A small model that answers yes/no questions on an image's attributes, trained from scratch.
Model: 6.96M parameters, 64-pixel images, encoder arch poolformer, encoder activation silu, encoder patch size [4, 4], encoder depths [3, 6, 3], fusion encoder width 256, fusion encoder layers 6, fusion encoder norm layernorm, fusion encoder activation gelu.
Training: soap at rate 0.0021, 14900 steps, batches of 128.
Data: trained on photos of plants, animals and fungi (iNaturalist), 155796 training examples.
Rows from block 9 of the image encoder of a small model that answers yes/no questions on an image's attributes, named by matrix and row number. Rows with one number belong to one neuron. Each number is 128 + 24 x the weight over its row's rms, rounded and kept within 0 to 255. All counts start at 0. Numbers have three digits each. After the name is the row's rms in percent of the matrix's.
After each neuron's rows are labels from the 100 images, of 14976, where the neuron reaches its highest value: "responds to" is what is common among them. Only what is clearly more common there than usual is listed. The data: photos of plants, animals and fungi (iNaturalist). In brackets: how many of the 100, against the usual share in percent.
# fc1: MLP up (encoder.blocks.9.mlp.fc1.weight, 384x192), inputs 0-95
# fc2: MLP down (encoder.blocks.9.mlp.fc2.weight, 192x384, transposed), outputs 0-95

fc1.348 074:119122113157120124134124070103126123117089134133123167130129103147127159140141136130117077132103132141082149138103141127140170147134168119116124154085130148084104105145134110103117110135150107133124112134145098126114121124098121120169136103096118140224129108079076111131120133094117153142
fc2.348 099:111105110141110131105102103133114135215138126129104129178111096097120162142163140111094126118172136117137158124079103119108168154129154124135119139121117094136093124098163132102156140136111104131118089161114112121078133114184104127127173093120147088106122095128128158155083180134095098124
responds to: phylum Arthropoda (70 vs 30.9); class Insecta (68 vs 29.2)

fc1.179 107:135170147111127120086150148111123130139126140102107123104149122126089129138127099156081145151137139179101111144092128131118125131086141089142059116114106120054050138133111135113133118138156162178131116151133094146127089142129141129130134076131112132114154138122142133175149100194091129134
fc2.179 093:120161134130087089130130115133127129164110203117165146119170132130090132103140129105125119177105171132081141131136133140145139152109136131141114134180162133104131140143107117099137147105110126151116137133120152127146114116112089142143090125119139088118152158106146104069136126213076142126
responds to: class Aves (99 vs 55); order Accipitriformes (32 vs 3.9)

fc1.57 113:136116140133164113115135126122138114136098116124126114150113162115155129146127098113126115149150123095145142139143147159149117134139146131112140111114130134119068121100131157183097129155130149144137161129126097109176129187156130097130131135166146171082155148109146142158161146110110057145
fc2.57 084:120121116093096129123123133114174137086131066139140143117129136148116086153143177124123145112186141117142134147122154098119119116162142120135131133118131129136102132122131103174149113121137148127131137148156140134110121124152128134136098161128138175159124064133117142148143126159212123154
responds to: phylum Arthropoda (71 vs 30.9); class Insecta (70 vs 29.2); order: Lepidoptera (43 vs 13.7)

fc1.163 099:129130081094077156135138103156113150128183174143108182141190104166144128100167133100172143124141134128120151105118136141126025132120119151128139115149149132109167129118143130096127137116124131140114156123115146189120169161112145133142163122106122136092125161148137137127152169135154141136
fc2.163 100:073142143130145180167133120141129130150146123128120164097103183099114073128151124118094130144096132128132137121120101129098185129142114123138181114132117065143149072120112127156128115116109111124136128134147113128142164137106126176086122174118132129112124110121132128129155155129126170104
responds to: order Passeriformes (58 vs 24.9)

fc1.31 109:132129130114134132123107151133126161129123135125106143152138162120104154114099128073137152191194110136124147106148118124150119127208138163087124142132144153130134098104123094145125128130102150144131130114092114174088124150159093099163138128085121127133116126162134103095146130169122136145
fc2.31 112:155115133125124147118084133120110131129133120156144117133141147157101142101123188161095111094113090167149129168137099065046119101163077116092099179166127162088129118137145134118131127106129123128124125160169100144126156135162141101119171135128092147130128117115144139153125113123119136122
responds to: class Aves (97 vs 55); order Passeriformes (64 vs 24.9)

fc1.206 100:104079126131158135158163128150146132120118122106174174111101146122158143189110098130103119164107121127114147115151104151157148119122178097119148138121123126156079099164132124108123126156135137147162105136087165122117113093117150122166166088124098193153112170117131127098120093093128082172
fc2.206 106:135113136138093080157150125102107147148141142132102164144153096109139146156139118127116116108149147134115133106062124120119149117130095130121103144174154119121112167141090137116133121119152112096127146130111144140132071136120094072141157123128137081111178091141125135099117130151133145131
responds to: phylum Arthropoda (96 vs 30.9); class Insecta (94 vs 29.2); order: Diptera (36 vs 2.6)

fc1.374 098:128153133122140140130130168173127126143091151121153145126094131167117130140120146124089140198145143141146115115172125108161077131147186122127135158124142158165096126087086126110108132114089169130119192097146063161159119140147108124151101151069108102128145127154123099107119126140118122111
fc2.374 114:140098154130111123139093162152141131127118103131151155188150150152142119119104162145112113108137109137142144135127113060122140112143105149117098192146112136097133119141131163112111175118127130147135137172137125114127103124148125077122132140087126160172169115059123130142148139121122124101
responds to: class Aves (99 vs 55); phylum Chordata (99 vs 60.8); order: Passeriformes (54 vs 24.9)

fc1.26 103:103129127153165111173111079137155112144122081101189114121121104143122120106166130131092137107137149101132142101117172091123107167147101114140158126140143170116134066183089097154108133129120102098112130169130095129148083140151110163123187122120125125171108113105146093133106134164130143073
fc2.26 095:097137136106126150132122071143150114105157071167162114127112112150129094138120118086149125133180190117087159096138114124160152129111152142145126133118120111147128107134176134112126106077101083163185148145151130118121123153144141116194135122143200128115149131132162131124130143140127123113
responds to: phylum Arthropoda (83 vs 30.9); class Insecta (80 vs 29.2)

fc1.337 091:104120138091084119119098141142163178132176112088135157107115156134156166152093127122066112141155129132123123123112107140140168128105117120127089136178119111099161091129134143130124142133159129098128142123111146142130125125133124112139127131131153119107113119113092128127127111173132130105
fc2.337 105:125178137120143101128173123109141135115119150107126141126135101111087156119144118094169147128082125118119137135142150138168134094130112142145127130119100139090120133142092152057104148122145118074107132118145198117129115108115118147145109103131140076134106122139175166092145107171136128136
responds to: class: Aves (95 vs 55); order Anseriformes (45 vs 5.5); family: Anatidae (45 vs 5.5)

fc1.120 103:138121121128131085129137151157117117097139145143140115123139141177119109119132106098161072126111128148116156126127139102104160127133110152109127155092106119124137145119109153110128128096133124122172092095152129125083083117148111135207201107117153130159150129125159098129129123137138075109
fc2.120 106:120122139138128137160116117113112093151135079129126112144162108153102110128098153130125131152121163146146120139098115117121116158148116115149111161128179129132131127103171099115098159136135155171128114132087108136103118126166132125071171117104069126128109126125116112120117080094113130153
responds to: class Aves (98 vs 55); order Accipitriformes (33 vs 3.9)

fc1.20 118:148122131131156135137116137107139169141107100151104144141090173130145139114104122158127126143194147137118113154123144139085127126156180111119104162127124126142091091117126138121127149132116122166130141142149108105135121095152148077134099100132150129131110108130119121116136135112134133136
fc2.20 093:137111147135139138103125145110138135146127087126137141156135153157153127119094164125139140110153113104122120210180130163100123153178147119128133183128172145130087130076111116129120157120108100199123109108179075167132132157153132077102114106101103105143136113148126123110097136137132121119
responds to: order Lepidoptera (36 vs 13.7)

fc1.187 065:101131127135127115142144083112112128130115133132125154146107105130141164153172137136130103128091095141081154184130145129189131172126167130127120151100116109103138087137121122114109072144135116120134117105177111110110123127068110131168148105125117158152124105086092135118124176148125161134
fc2.187 090:112123104141095137132095072134132135156129160115122130162095140120137144134163111109093136121139138106154131129096114138112125153128176139140133128130133113131105123109190154092148166128102108144135116127125091126096141135190116164106156112118147071080153099135134135155089163167118112147
responds to: phylum Arthropoda (79 vs 30.9); class Insecta (76 vs 29.2)

fc1.311 102:145127132152141132135139123131125126129121159111126148111122094089126121164173138121079138148164141112123128133127128129165121115137136088125095118137130143161074113107147127114117143105097145112135127095142123119151133151095140148146153162124160094127109116055116132136092098176131112063
fc2.311 092:175128121129119112127124167132094144148151127156174140133142124138115124135109155127132133160112190103174142115127100124090125113145097188132127150145093118117101168132104158091094173096120153161094121099133138111145085171129135163119124142093120122163114133090182136118137120119143104096
responds to: class: Aves (97 vs 55); order Accipitriformes (41 vs 3.9); family: Accipitridae (32 vs 3.3)

fc1.141 102:133142135105121117099122129147125146107111110114131153165090174126120128126094129108134129138172086118147142121152120084133096128161159145094127108106146152120116128088125108102101111101153128131109134139089152172110122116131092121165111136084092154124142148202126120120138120161139128130
fc2.141 109:126112105121134133134094137159112131110121098132149163106113170109151121085160177140095117099160097133145118148111131060111130098116054140120094144151132145073140169143134164114169139110127108116133124129159140100122162144146137116101150145144123182165129120125134121135132125167113136101
responds to: class Aves (94 vs 55); order Passeriformes (73 vs 24.9)

fc1.6 105:125090103163148127118131082129102145092139145094135114131136091130121135144113100129118109088104120176080125166143130106134176176123154134129146119086131112154138128114144135098130124191161117108125098112118108116151150137118118106122160127120152112159134108131129158126145141138103120145
fc2.6 112:095112133159162097143111150128149152204126120137125125123099099138131141124125124140097142152147143095162130128097167121127140171128136121175109120107113098134138140099139116166160134119095142110111167129155033111066168123148124144135153092112093130116125086139132115151082159134135128143
responds to: order Odonata (25 vs 3.9)

fc1.353 099:129130066118113132145115132124117144088126175132113133141099123120165115122135143095113131129117092106128175106141094128158113101191113136121099105140121128155169096109108118099118140107108134139149120159116154079151136136121140138135135133101110104133135096047169124084130149169131149142
fc2.353 092:148181121105131106112119118115144121129126175116136143113134131130130156115122109120126167139129142087120133141138183138149107119139121146137123096140108120102124157152098161081126162129126175130120136100126168095146124133121134137146108099136134105081131128150148145115128125152100122106
responds to: class Aves (93 vs 55); order Passeriformes (67 vs 24.9)

fc1.97 098:168059111123110111153103133132124132086128134121141144119126113160150129150126125140177128121144141130134172140127133129121086128151109118106143115123084134141085059115124130128143131124129116171146105138172181143121141115123176148153129081137144164118110109093131124121157125083119073133
fc2.97 084:143161123132092127125131125130118161098121156137148078146135141102100152127133134160085164117142150157140077158123119123155111146156112109157089156129176126131151163125106096132128181144120155114130120134061146148095089147144161137097131127121130127140135159155149155093107091142109142150
responds to: phylum Arthropoda (76 vs 30.9); order Diptera (32 vs 2.6); family: Syrphidae (30 vs 2.1)

fc1.231 127:124100142112156125134123093098153119136108074128126119146122142163198146116149121143137119160180138102119118114108136136136083135134133097125095093113128162130048112115116130156115113180112154124096155125141123127157121130131145061122119105137116170131146097131118103134132141122103100136
fc2.231 100:127122180145115099098096101137193119178131085140160143136114163111123096116111122124143135104170146079114105183144152160071115147143158118139112166115135129138106123109110147144133120135092125136164131120153077143160179157152152115096128088141128159111130084134131139152141133127160119131
responds to: phylum Arthropoda (89 vs 30.9); class Insecta (86 vs 29.2); order: Lepidoptera (51 vs 13.7)

fc1.323 088:129153144144127151172128146134104111138159196122143115123110088139072150143177116081128130147040122157137153143127119099083087135141128098146114144129106143128116120103113118089124121132105137125147134082166131123138122152106097153166164122136127054143151139122125116127092128167114108127
fc2.323 102:139148140131129130159075175139124155138140085146154093149156067141119113145133155124115120136132157145146147130124111082093158151134131136149108150146137135126106142120131157087080163127125158158114125135116125100122120146167127121124162134071112125173124118076130108165125135092150128146
responds to: class: Aves (97 vs 55); order Accipitriformes (38 vs 3.9); family: Accipitridae (34 vs 3.3)

fc1.44 100:112132105126134116147106103124132155113097091162149170151155166167179105092180126119162127146105137090120140157105148129144046125121100145143092106111131145083120104105144136164116126117102116095104158128171166127124149141113124102152129109128097125104105139106169109156138152137147104119
fc2.44 095:100129133140177139111152120168180087147134129146121123134130138102111108127148128108107093124127116113108134113126082133068131128168130133115152130143111092082124108126136067145163147183092132142140137200125121126124162167128178128071103105136157144099154102124108143134184125125148135093
responds to: phylum Tracheophyta (58 vs 7.3); kingdom Plantae (58 vs 7.3); class Magnoliopsida (51 vs 5.6)

fc1.172 133:130199100107138125115125134137151128110121144097103146141018144135083132127106109132078110137094116148155098110174117091118127132117138161165147128096131137136156141154117131119148157146127147124137151125103133113161127138120082144101086132121128122137117163147146129129126115138131138145
fc2.172 107:133118145124134159155184144138129130101061176127131157145142139105137112137165133078135154126149195128074139117103144135116139139119102115128096129144140147085108132127099096130151148122122133129147140112128161129125121129084061150130123135108116050100114168153142145102117121195121119138
responds to: order Passeriformes (50 vs 24.9)

fc1.36 092:133150131115133127121119173138133132148117134107116167138121166126115120125088144062135132177171113153139140121182138107141117130193150149078121151139131154158136098105104116122124129105101151147124163116125123162090110149130071127155131145095112121130137121189106106128136125159121137128
fc2.36 106:152114126120116117132071136160125144129128120151156136140150144158122140110130193166104120104134100143137142155125128061064115117154084123107114192136121158091132118134131157115125133113129124161130132145162100122150132130167136071124145138123113167159135120077127143138138129136129128119
responds to: class Aves (91 vs 55); order Passeriformes (70 vs 24.9)

fc1.213 081:114130071144127128097159088133120160132123152116152131110166129103141182127116146122114127143128091116101105125102139133172123119127143110129117160149121104089148120179128124117104138130145135185114146138123162127104141082131126184164144159093171109088136095115134124154156133169133144106
fc2.213 103:094177100108142109164180124128130165146117155099132144113148086132150135118101106075166171151102123116085131093084169119129132137134165123089151172140110136128102168130110128111126087139160124107112134129167136147102066123121114143147109113140146065126172100120156097117150092145117132126
responds to: phylum Arthropoda (69 vs 30.9); class Insecta (65 vs 29.2)