Weights of a small model that answers yes/no questions on an image's attributes.
Model: encoder patch size [4, 4], encoder widths [48, 96, 192], fusion encoder width 256, fusion encoder layers 6, fusion encoder activation gelu.
Training: soap at rate 0.0021, 14900 steps, batches of 128.
Data: trained on photos of plants, animals and fungi (iNaturalist), 12.2 epochs.
Rows from block 8 of the image encoder of a small model that answers yes/no questions on an image's attributes, named by matrix and row number. Rows with one number belong to one neuron. Each number is 128 + 32 x the weight over its row's rms, rounded and kept within 0 to 255. All counts start at 0.
After each neuron's rows are labels from the 100 images, of 14976, where the neuron reaches its highest value: "responds to" is what is common among them. Only what is clearly more common there than usual is listed. The data: photos of plants, animals and fungi (iNaturalist).
# fc1: MLP up (encoder.blocks.8.mlp.fc1.weight, 192x96), inputs 0-47
# fc2: MLP down (encoder.blocks.8.mlp.fc2.weight, 96x192, transposed), outputs 0-47

fc1.161 [203 177 134 108  86 135 125 156 116  94  74 172 131 135  85 100 129 111 142 128 116 183 151 143 128 236 172 160  83 136  20 119 149 108 120 124 169 114 116 155 170 145 106 110 133 107 120 150]
fc2.161 [115 116 109 166 189 173  96 157  88 124 150  77 116 151 128 194 134 115 149 131 127  66 174 116 159 114 116 123 116 106 203  97 119 180 120 141 137 155 133  94 102 129 133 138 102  15 146 141]
responds to: phylum Arthropoda; class Insecta; order: Lepidoptera

fc1.118 [129 131  95 159 101 132 169 139 170  96  65 121 125 135 117  93  79 114 144 123 140 129 141 112 187 133 147 201  81  87 113 134 138  48  94 145 120  98 177 140 158  93  87 116 116 100 159  79]
fc2.118 [119 150 123  85 130 154 104 112  67 145 142 146 106 141 135 146 135 147 114 120 131 141 110 138  83 135 160 125  79 188 174 143 166 202 132  97 105 122 148 135 117 145 181 114 127  98 103 184]
responds to: class Insecta; phylum Arthropoda

fc1.184 [182 129  91 172 133 103 141 116 127 130 173 103 156 121 141 124 163 146 173 111 143 163  94 103 150  81 128 174 122  78 111  76 178 102  85 124 127 136 126 146 137 101 170 148 103  27 168 125]
fc2.184 [ 73 159 102 121 177 130 152 130 176  89 147 117 156 127 133 121 139 143 127 112 152 146 138 122 196  70 143 122 128 126 121  88  57  40  96 183 123 117 158  82 118 106 161 158 155 118 150 136]
responds to: class Aves; phylum Chordata

fc1.91 [109  90 106 117 118 159 108 131  84 138 157 121 188 145 131 140 210 133 123  89 177 147 173  64 153 130 144 122 167  43  83 109 191 122 110 110 156  98 139 133 113 125 180 115 105 133 108 118]
fc2.91 [ 65 133 153 145 153  98 127 114 151 104  95 149 144 134 140 112 115 159 137 184  92 133 163 123 176 111 144 111 132  82 128 132 116   0  61 124 183  94 178 101 108  79 106 111 158 123 116 157]
responds to: order Passeriformes

fc1.160 [208 184 112 122  96 133 137 141 121  82  77 158 101 114 118 115 139 133 154 147 131 167 128 146  80 206 188 138  55 139  16 135 153 101 126 129 143  93 105 136 193 151  91 121 143 126  91 165]
fc2.160 [115 128 114 137 237 161  99 131  77 127 162  91 104 176 178 178 141 116 143 132 133  96 158 134 140 118 118 110 105 118 221 112  99 161 121 137 135 161 169 134 102 156 125 121 112   3 165 149]
responds to: order: Lepidoptera

fc1.136 [122 100 141 115 112 120  80 107 102  79 133  68  97 101 134 137 107 118 141 121 143 145 122 103 103  66  76 161 108  87 128  85 136 151 126 107 144 101 148 186 150  88 122  60  79  13 129 101]
fc2.136 [124  72 101 112  83 121 100 182 203 131 121 110 146 113 122 125 139  92 109  77 124 149 124 150  89  70 121  82 125 114  97 113 146 132 112 115 127 130 107  64 102 161 124 164 135 139 144 123]
responds to: class Aves; order Passeriformes

fc1.42 [251 145 139 119  91 157  75 140 134 114 138  92 110 134 101 125 168 165 153  85 158 122  93 120 146 224 125 131 109 156 144 164 134 159 137  63 152 119 109 108 112 130 116 123 139 148 160 135]
fc2.42 [ 86 136 128 166 148 101 163 142 133 119  94 127 151 127 158 125  85  97 130 179 121 155 173 124 164  76 170  98 150  44 117 125 116  53  85 136 159 106 170  84 117 121 140 139 168 133 124 110]
responds to: class: Aves; order Anseriformes; family: Anatidae

fc1.86 [174 134  73 191 134 113 171 147 166 133 144 116 163 133 117 154 173 142 147  70 132 175  96 119 113 133 145 168 114  76  83  66 152 125 131 133 135 128 127  82 127 157 126 174  89  52 176 162]
fc2.86 [ 39 146 110 140 213 139 173 110 165 130 134 118 131 100 170  93 152 152 159 126 133 156 134 141 175 127 150 110 133 135 113  48  99  46 117 180 137 139 136 103 136 124 146 125 130 109 136 113]
responds to: class: Aves; order Accipitriformes; family: Accipitridae

fc1.176 [ 75 111 107 152 166 115 157 116 135 132 183  99 180 153  75 137 147 114 118 122 150 164 164 107  86  37 105 104 141 103  94  61 143 181 153 177 123 109  94 143 114 159 112 167 143 121 148 140]
fc2.176 [ 82 102 111 126 154 135 159 129 187 156 102 149 137  90 128 130 101 152 140 152 108 102  65 174 104 184 133 136 167 141 170 147  89  90 112 143  80 122 118 135 106 105  93 124 185  36 172 144]
responds to: phylum Arthropoda; class: Insecta; order Coleoptera

fc1.66 [114 111  84 130 143 148 131 113 122 136 152 135 232 170 112 127 204 124 120 143 111 127 150  65 175  98 126 158 132  51 133  77 135 142 133 142 106 130 134 138  98 124 105 158 141 150 156 116]
fc2.66 [ 76  96 127 173 140 122 128 112 189 160 138 108  65 137 142 149 137 156 131 108 139  94  74 245 106 169 139 152 142 123 148 193 122 123 130 155  68 121 167 110 196 125 106 103 137  74 202 178]
responds to: phylum Arthropoda; class Insecta

fc1.88 [132  84 125 140 132 128 130 112 127 116 151  73  76 120 108 121 178  84 144 173 164 135 104 152 132  72  93 120  86 133  85  85 153 152 125 128 174 102 141 177 148  90 178 119 131  67 132 165]
fc2.88 [ 71 138 127 130 114 126 115 179 161 120 114 136 144 128 116 140 135  92 141 100 104 136 113 146 134  45 115 128 132 141 119  95  75  87  63  97 133 125 133  48 121 130 129 161 146 136 142 131]
responds to: class Aves; order Passeriformes

fc1.137 [102  79 156 167 129 112  99 128 117 105 141 108 119  96 143 182  93 119 144  94 102 120 155  74 188 171 134 161 154  74 109 153 106  40  86  95 180 152 159 158 138  95 131 124 102  97 176  86]
fc2.137 [146 179 103  83 128 201 147 150  90  96 102 128 164 126  74  97 111 118  72 121 125  89 142 106 147 174 110 155 125 164 156 134 165 134 133 149  93  93 125 120 141 121 129  99 118 140  89 136]
responds to: order Lepidoptera

fc1.43 [145 133 113 188  62 159 162 139 130 163 116 175 197 118 126 134 150 152 125 128 105 140  36  99 167 128 134 145 123 133 150  68 151 101 157 113  79 140  63 183 115 142 191 166 129 167 147 140]
fc2.43 [ 53 163 127 114 191 126 156 127 138 144 104 174 125 100 179 134  92 129 119 123  90 134  87 171 100  92 131  73 115 159 174 106 126 115  89  62 146 152 157  54 130  91 127 131  87 102  72 130]
responds to: phylum Arthropoda; class Insecta; order: Diptera

fc1.145 [181  63 181 161 171 100 132 133  77 100  93 154 140  97 132 154  94 122 120 108 108 161 135 132 168 172 116 149 132 119  86 109  81  79 108 124 159 126 127 177 131 153 140 142 121   4 123 126]
fc2.145 [170 131 145 144  86 174 163 133 110 144 127  99 166 149  58 122  98  88  90  64 131 127 159  69 205 137 149 231 126 187 146 131 111 129  87 146 128 123 118 127 107 131  73 124 129 162  95  67]
responds to: order Lepidoptera

fc1.155 [ 81 112  93 145 130 131 138 128 169 119 100 130 172 151 128 114  93 112 168 123 114 145 166  74 230 133 134 184 118  89 148 144 144  63  95 128 114 116 169 161 148  95  93 126 124 153 210  72]
fc2.155 [113 154 124  81 135 138 121 121 113 138 144 141  97 107 105 115 110 131 116 116 126 113  85 161 105 161 141  99 122 200 141 118 172 212 160  91 104 123 159 113 124 102 137 101 117 116 121 167]
responds to: phylum Arthropoda; class Insecta

fc1.2 [116 107  77 139  71 151 175 130 181 136 139 106 164 134 100 130 127 149 137 123 134 141 111  78 128  78 105 155 150 103 103   0 150 152 156 157 110  80 114 150 116 139 159 146 134 206 135 112]
fc2.2 [110 102 127 135 184 127 123 127 179 144 100 149 145  82 158 149  87 157 122 132 133 108  52 209  99 159 139 122 153 164 185 157 110 109 116  77  71 129 160  98 131  97 123 124 138  47 147 170]
responds to: class: Insecta; order Coleoptera; family: Coccinellidae

fc1.94 [198 135 108  67 106 197  83 129 129 162 120  96 131 140 109 115 162 132 147  71 138 107 150 135 121 159  75 125  92 161 115 119 141 140 119 113 169 174  51 152 126 135 182 146 142 129 162 135]
fc2.94 [ 75 157 153 189 180  89 141 123 119 109 127 107 117 157 126 116  98 118 129 124 121 161 136 104 146 135 190  85 146  54 198 135 130  57 119 121 188 114 205  38 127  83 131 151 119 117  67 121]
responds to: phylum Chordata; class Aves

fc1.144 [144 107 120 136 139  88 174 133 108  82 119 114 141  82 111 177  96 129 114 130 142 208 131 148 157 184  99 162  90 111 118 136 119 122 132  95 164 169 148 152 111 150 156  89 147  84 151 108]
fc2.144 [112 133 140 159 109 150 164 156 147 119 111 129 141 157 132  72  88  60 123 117 113 129 170  96 154 136 176 133 155  93 137 125 131  86  63 147 124 158 166 107 121 125 108 193  74 149 106  76]
responds to: class: Aves; order Anseriformes; family: Anatidae

fc1.100 [176 133 108 157 112 123 108 160 163 135 158 128 133 133 124  94 134 141 156  91 119 115 106  99 133 178 107  82 146  81  98 191 100 118  68 160 144 134  31 133 109 147 117 104 103  63 212 147]
fc2.100 [103 132 143 128 134  93 155 118 101  90 117 105  64 145 151 123 128 104 115 114 139 149 135 139  78  79 153  84 118 114 121 126 153 105 110  93 161 131 132  56 110 117 143 141 125 115  29  91]
responds to: phylum Tracheophyta; kingdom Plantae

fc1.171 [150 148 102 153 108 128 152 137 133 103 104 130 126 138  74 128  88 129 142 137 108 196 172  81 179 252 162 184 109 109  55 146 113  54 104 138 120 110 127 179 144 140 129 120 117  92 134 106]
fc2.171 [ 94 138 119  82 121 152 113 132  51 110 126  78 114 172 164 117 104 117 104  85 128 125 127 127 101  96 164  62  75 125 174 110 145 162 157 111 139 115 127  90 104 138 132  98  94  61  72 140]
responds to: phylum Tracheophyta; kingdom Plantae; class Magnoliopsida

fc1.122 [161 108 170 124 161 103 122 122 101 136 140 156 142  94  97 154 115 124 112 109 115 226 136 125 185 176  97 129 126 123 115 122  91 103 128  94 148 139 159 205  93 193 175 129 121  89 122 127]
fc2.122 [183 146 158 155 101 157 169 163 134 140 161  93 133 138 112 130  97  89 126 117 186 116 165  46 185 113 181 140 127 126 130 150 131  98  70 167 114 140 144 118 125 110  49 111 132 200 107  79]
responds to: order Anseriformes; family: Anatidae

fc1.57 [158 111 104 120 133 119 132 128 112 139 167 125 166 131 123 115 177 126 171 124 136 150  82  92 152 106 125 152 131  52  81  83 176  95  95 125 112 120 128 149 103 115 177 156 100  57 174 108]
fc2.57 [ 49 133 128 138 167 135 125 132 186  95 109 148 165 115 172 109 125 155 161 185 127 125 134 157 166  74 122 120 114 115 130 117  56  38  74 136 117  98 174  62  93  95 128 167 153 128 117 138]
responds to: class Aves; phylum Chordata

fc1.128 [193 173 134 127 111 135  78 177 130 127 104 147 136 144 103 123 157 121 156 104 134 141 115 153 153 211 130 129  86 132 114 184 129  95 122  40 135 124  92 125 116 142 110 101 124 128 148 177]
fc2.128 [ 72 120 136 180 168 109 183 141 108 163 120  64 121 149 152  91  97 134 123 148 112 135 191 101 139  71 161  91 124  92 171 112 127  86  90 141 198 145 168 110 110  88 144 153 137 109  82 115]
responds to: class: Aves; order Anseriformes; family: Anatidae

fc1.157 [173 136 111 197 108 101 164 156 153 125 144  97 158 160 134 133 151 108 143 112 119 183  84 140 131  83 150 192 112 127  84  83 140  94 119 132 130 138 111 116 108 128 113 145  87   6 134 152]
fc2.157 [ 90 154  75 123 163 151 131 131 163 129 172 125 167 131 151 140 173 134 137  90 161 172 129 136 156 118 131 161 142 191 130  36  91 140 144 176 138 159  96 102 126 120 151 143 152  88 138 127]
responds to: class Aves; order Accipitriformes

fc1.67 [128 113 115 153 115 170 120  72 121 145 120 176 182 131 125 141 103 180 156 128 105 125 169  57 193 126 165 183 123  50 124 136 129 113 194 118 120 152 127 160 130 144 105 129 104 117 142 108]
fc2.67 [ 92 131 156 115 123 122 157 129 110 144  68 110  70 126 134  92 128  86 113 143 144 140 128 207  84 128 146  69 139 139 100 175 123 141 104  96 107 102 177  59 125 128 164 133  97 113  62 115]
responds to: class Insecta; phylum Arthropoda

fc1.59 [134 135 105 134  89 124 163 138 166  69  67 137 124 124 118  60  87 101 144 141 115 143 150 112 175 129 167 202  68  90  88 143 113  74  81 125 120 102 195 130 199  84  65 129 137 147 123  95]
fc2.59 [114 147 130  82 169 125  78  85  81 164 153 120 117 156 116 178 135 154 124  95 133 132 122 165 102 128 111 121 102 155 182 132 158 177 176 118 112 130 135 153 125 154 127 100 129  35 108 163]
responds to: class Insecta; phylum Arthropoda

fc1.174 [187 155  68 178  93 120 141 154 147  85  94 144 123 123  89 109 139 130 140 141 146 143 129 135 121 209 163 114  85 128  80 177 137  76  90 141 125  71 148 160 176 144  72 120 143 109 127 141]
fc2.174 [109 127  93 114 177 169 119 131  56 130 164  64  62 169 175 135 135 143 124  99 125 142 166 123  82 106 125 111 100 110 165 107 145 170 133 119 150 162 127  98  75 156 125 135 102   2 108 163]
responds to: kingdom Plantae; phylum Tracheophyta; class Magnoliopsida

fc1.191 [168 117  60 117 122 145 109 132 160 119 103 104 103 132 109 126 131 129 132 144 182 167 146 195 122 182 135  50  79  93 110 186 142 137 186  66 137 101 172 151 151 144 177  99 148 113 132 155]
fc2.191 [ 73 121 160 176 148  58 140 189 199 137 125 111 112 137 158  85 112  83 155 108 108 128 144 108 147  76 132 113 117  66 126 114 145   7  60 144 153 118 156  76 110 143 118 129 117 137 148 100]
responds to: order: Charadriiformes; order Anseriformes; family: Anatidae

fc1.39 [127 129 112 132 153 124 175 162 132  90 141 147 136  58  68 183  69 128 134  87 159 135 112 144  62 184 153 126 136  93 120 175 190 137 148 137 200 181 113  85 120 100 155 109 159 115 169 157]
fc2.39 [109 168 154 162 146 125 220 116 121 120  39 136 132 158 121  86 124  88 123 111  57 116 147 132 205  57 144 120 142  71 156 129 144  86  65 147 160  97 163 118  94 118 101 186 117 129 151  91]
responds to: class: Aves; order Anseriformes; family: Anatidae

fc1.82 [147 126  97  62 131 168  90 120  80  90 157 106 165 145  95 102 151 129 148 104 137 193 136 173 147 202  79 119  52 132 143 119 122 130 113  90 155 141 173 206 154 141 224  88 112  81 151 120]
fc2.82 [ 95 141 182 172 133 135 158 194 133 127  66 170 124 114 137  97 101 101 128 134 116 110 184 125 191 106 195 124 129 124  94 127 112  35  57 129 130 115 178  48 137 119 102 123  88 150 107 127]
responds to: phylum Chordata; class Aves

fc1.168 [205 186 140 123  99 136 106 153  97  87  66 162 126 145  95 103 137 116 152 145 112 160 164 135 150 201 183 141  77 140  44 110 151 114 119 101 160 113 114 164 151 137 115 131 144 112 119 133]
fc2.168 [119 142 128 161 171 189  92 150  54 134 138  75 137 146 137 150 127 157 146 117 114  62 154 101 135 108 119 143 105  99 179  80 134 193 115 125 136 157 126  75 103 158 159 145 117  54 150 144]
responds to: order: Lepidoptera

fc1.65 [205 134 101 124 155 113 127 143  84  79 121 129 166 113  90 156 121 178 145 104 132 146 129 201 118 229 113 113  98 157 115 132 143 134 145 118 175 171 129 149 125 155 186 146 169  92 126 194]
fc2.65 [113 150 153 188 140 115 178 150 109 131 115 133 136  86 132 155  98  84 130 119  96  91 186 121 197  59 184 163 121  64 133 168  91  95  94 101 159 110 166 105  91 147 114 179 118 141 112 100]
responds to: class: Aves; order Anseriformes; family: Anatidae

fc1.93 [146 124  99 156 130  95 134 140 127 133 175 113 186 130 128 125 188 130 180 125 132 165  76 105 148 110 154 156 114  78  97  71 181 102 103 120 119 143 129 134 119 112 172 147  90  26 142 122]
fc2.93 [ 67 121 115 145 187 143 127 131 154 130 126 117 157 122 165 114 140 161 140 135 141 156 141 153 195  73 148 117 125 122 115 113  46  28 112 143 128 105 153  86 118 112 134 129 145 130 125 149]
responds to: class Aves; phylum Chordata

fc1.85 [184  98 126 141 146  86 128 133  73 122 142 141 150 101  86 138  99 121  86  69 100 141 106 151 123 176  93 153 117 149 121 104 128  89 141 125 165 145 132 153 117 177 195 114 177  66 139 131]
fc2.85 [140  99 176 145 110 178 153 149 143 132 117 134 160 144 116 129  98  58 135  96 128 130 178 104 173 104 210 156 126 127 155 158 144  77 108 153 131 136 187 113  87 140  74 187 119 159 118  84]
responds to: order Anseriformes; family: Anatidae

fc1.6 [161 130 162 176 112  96 140 146 150 106 149  99 151 139 154 151 163  98 138 132 100 170  93 160 141  74 173 192 102 117 105  68 139 109 122 141 129 108  91 141 142 123 116 129  88   4 120 159]
fc2.6 [125 149  62  95 114 150 112 167 168 135 163 124 157 110 125 146 158 125 129 100 166 213 105 134 159 110 123 130 138 217 130  51  89 128 166 132 108 145  52 106 126 137 128 132 164 111 141 122]
responds to: class Aves; phylum Chordata

fc1.84 [157  27  84  89 119 156 107 131  83 120 144 104 130 146 131 141 167 108 165  88 190 130 125  76 172 128 117 131 133  46  92 103 182 174 104 121 120  81 105 151 145 114 197 131 108 125 129  98]
fc2.84 [ 63  95 170 159 136 107 168 121 182  95 128 176 150 122 145 119 125 122 153 152 104 142 132 126 155  67 164 102 123 115 125 130  68  31  36 127 153 122 177  49 110 126 120 162 163 122 121 118]
responds to: order Passeriformes

fc1.130 [163 143 114 166 116 105 156 144 134 137 140  95 165 145 143 127 178  95 134 116 124 165 116 131 140 127 161 212 113 110 104  51 155 117 110 140 110 128 119 133  93 116 146 133  77   0 131 151]
fc2.130 [ 92 132  88  95 159 159 121 129 168 116 160 115 148 122 142 122 183 118 135 108 144 180 155 159 196 105 136 118 126 199 112  66  59  98 143 141 118 128  89  89 129 128 132 123 147 120 127 127]
responds to: class: Aves; order Accipitriformes; family: Accipitridae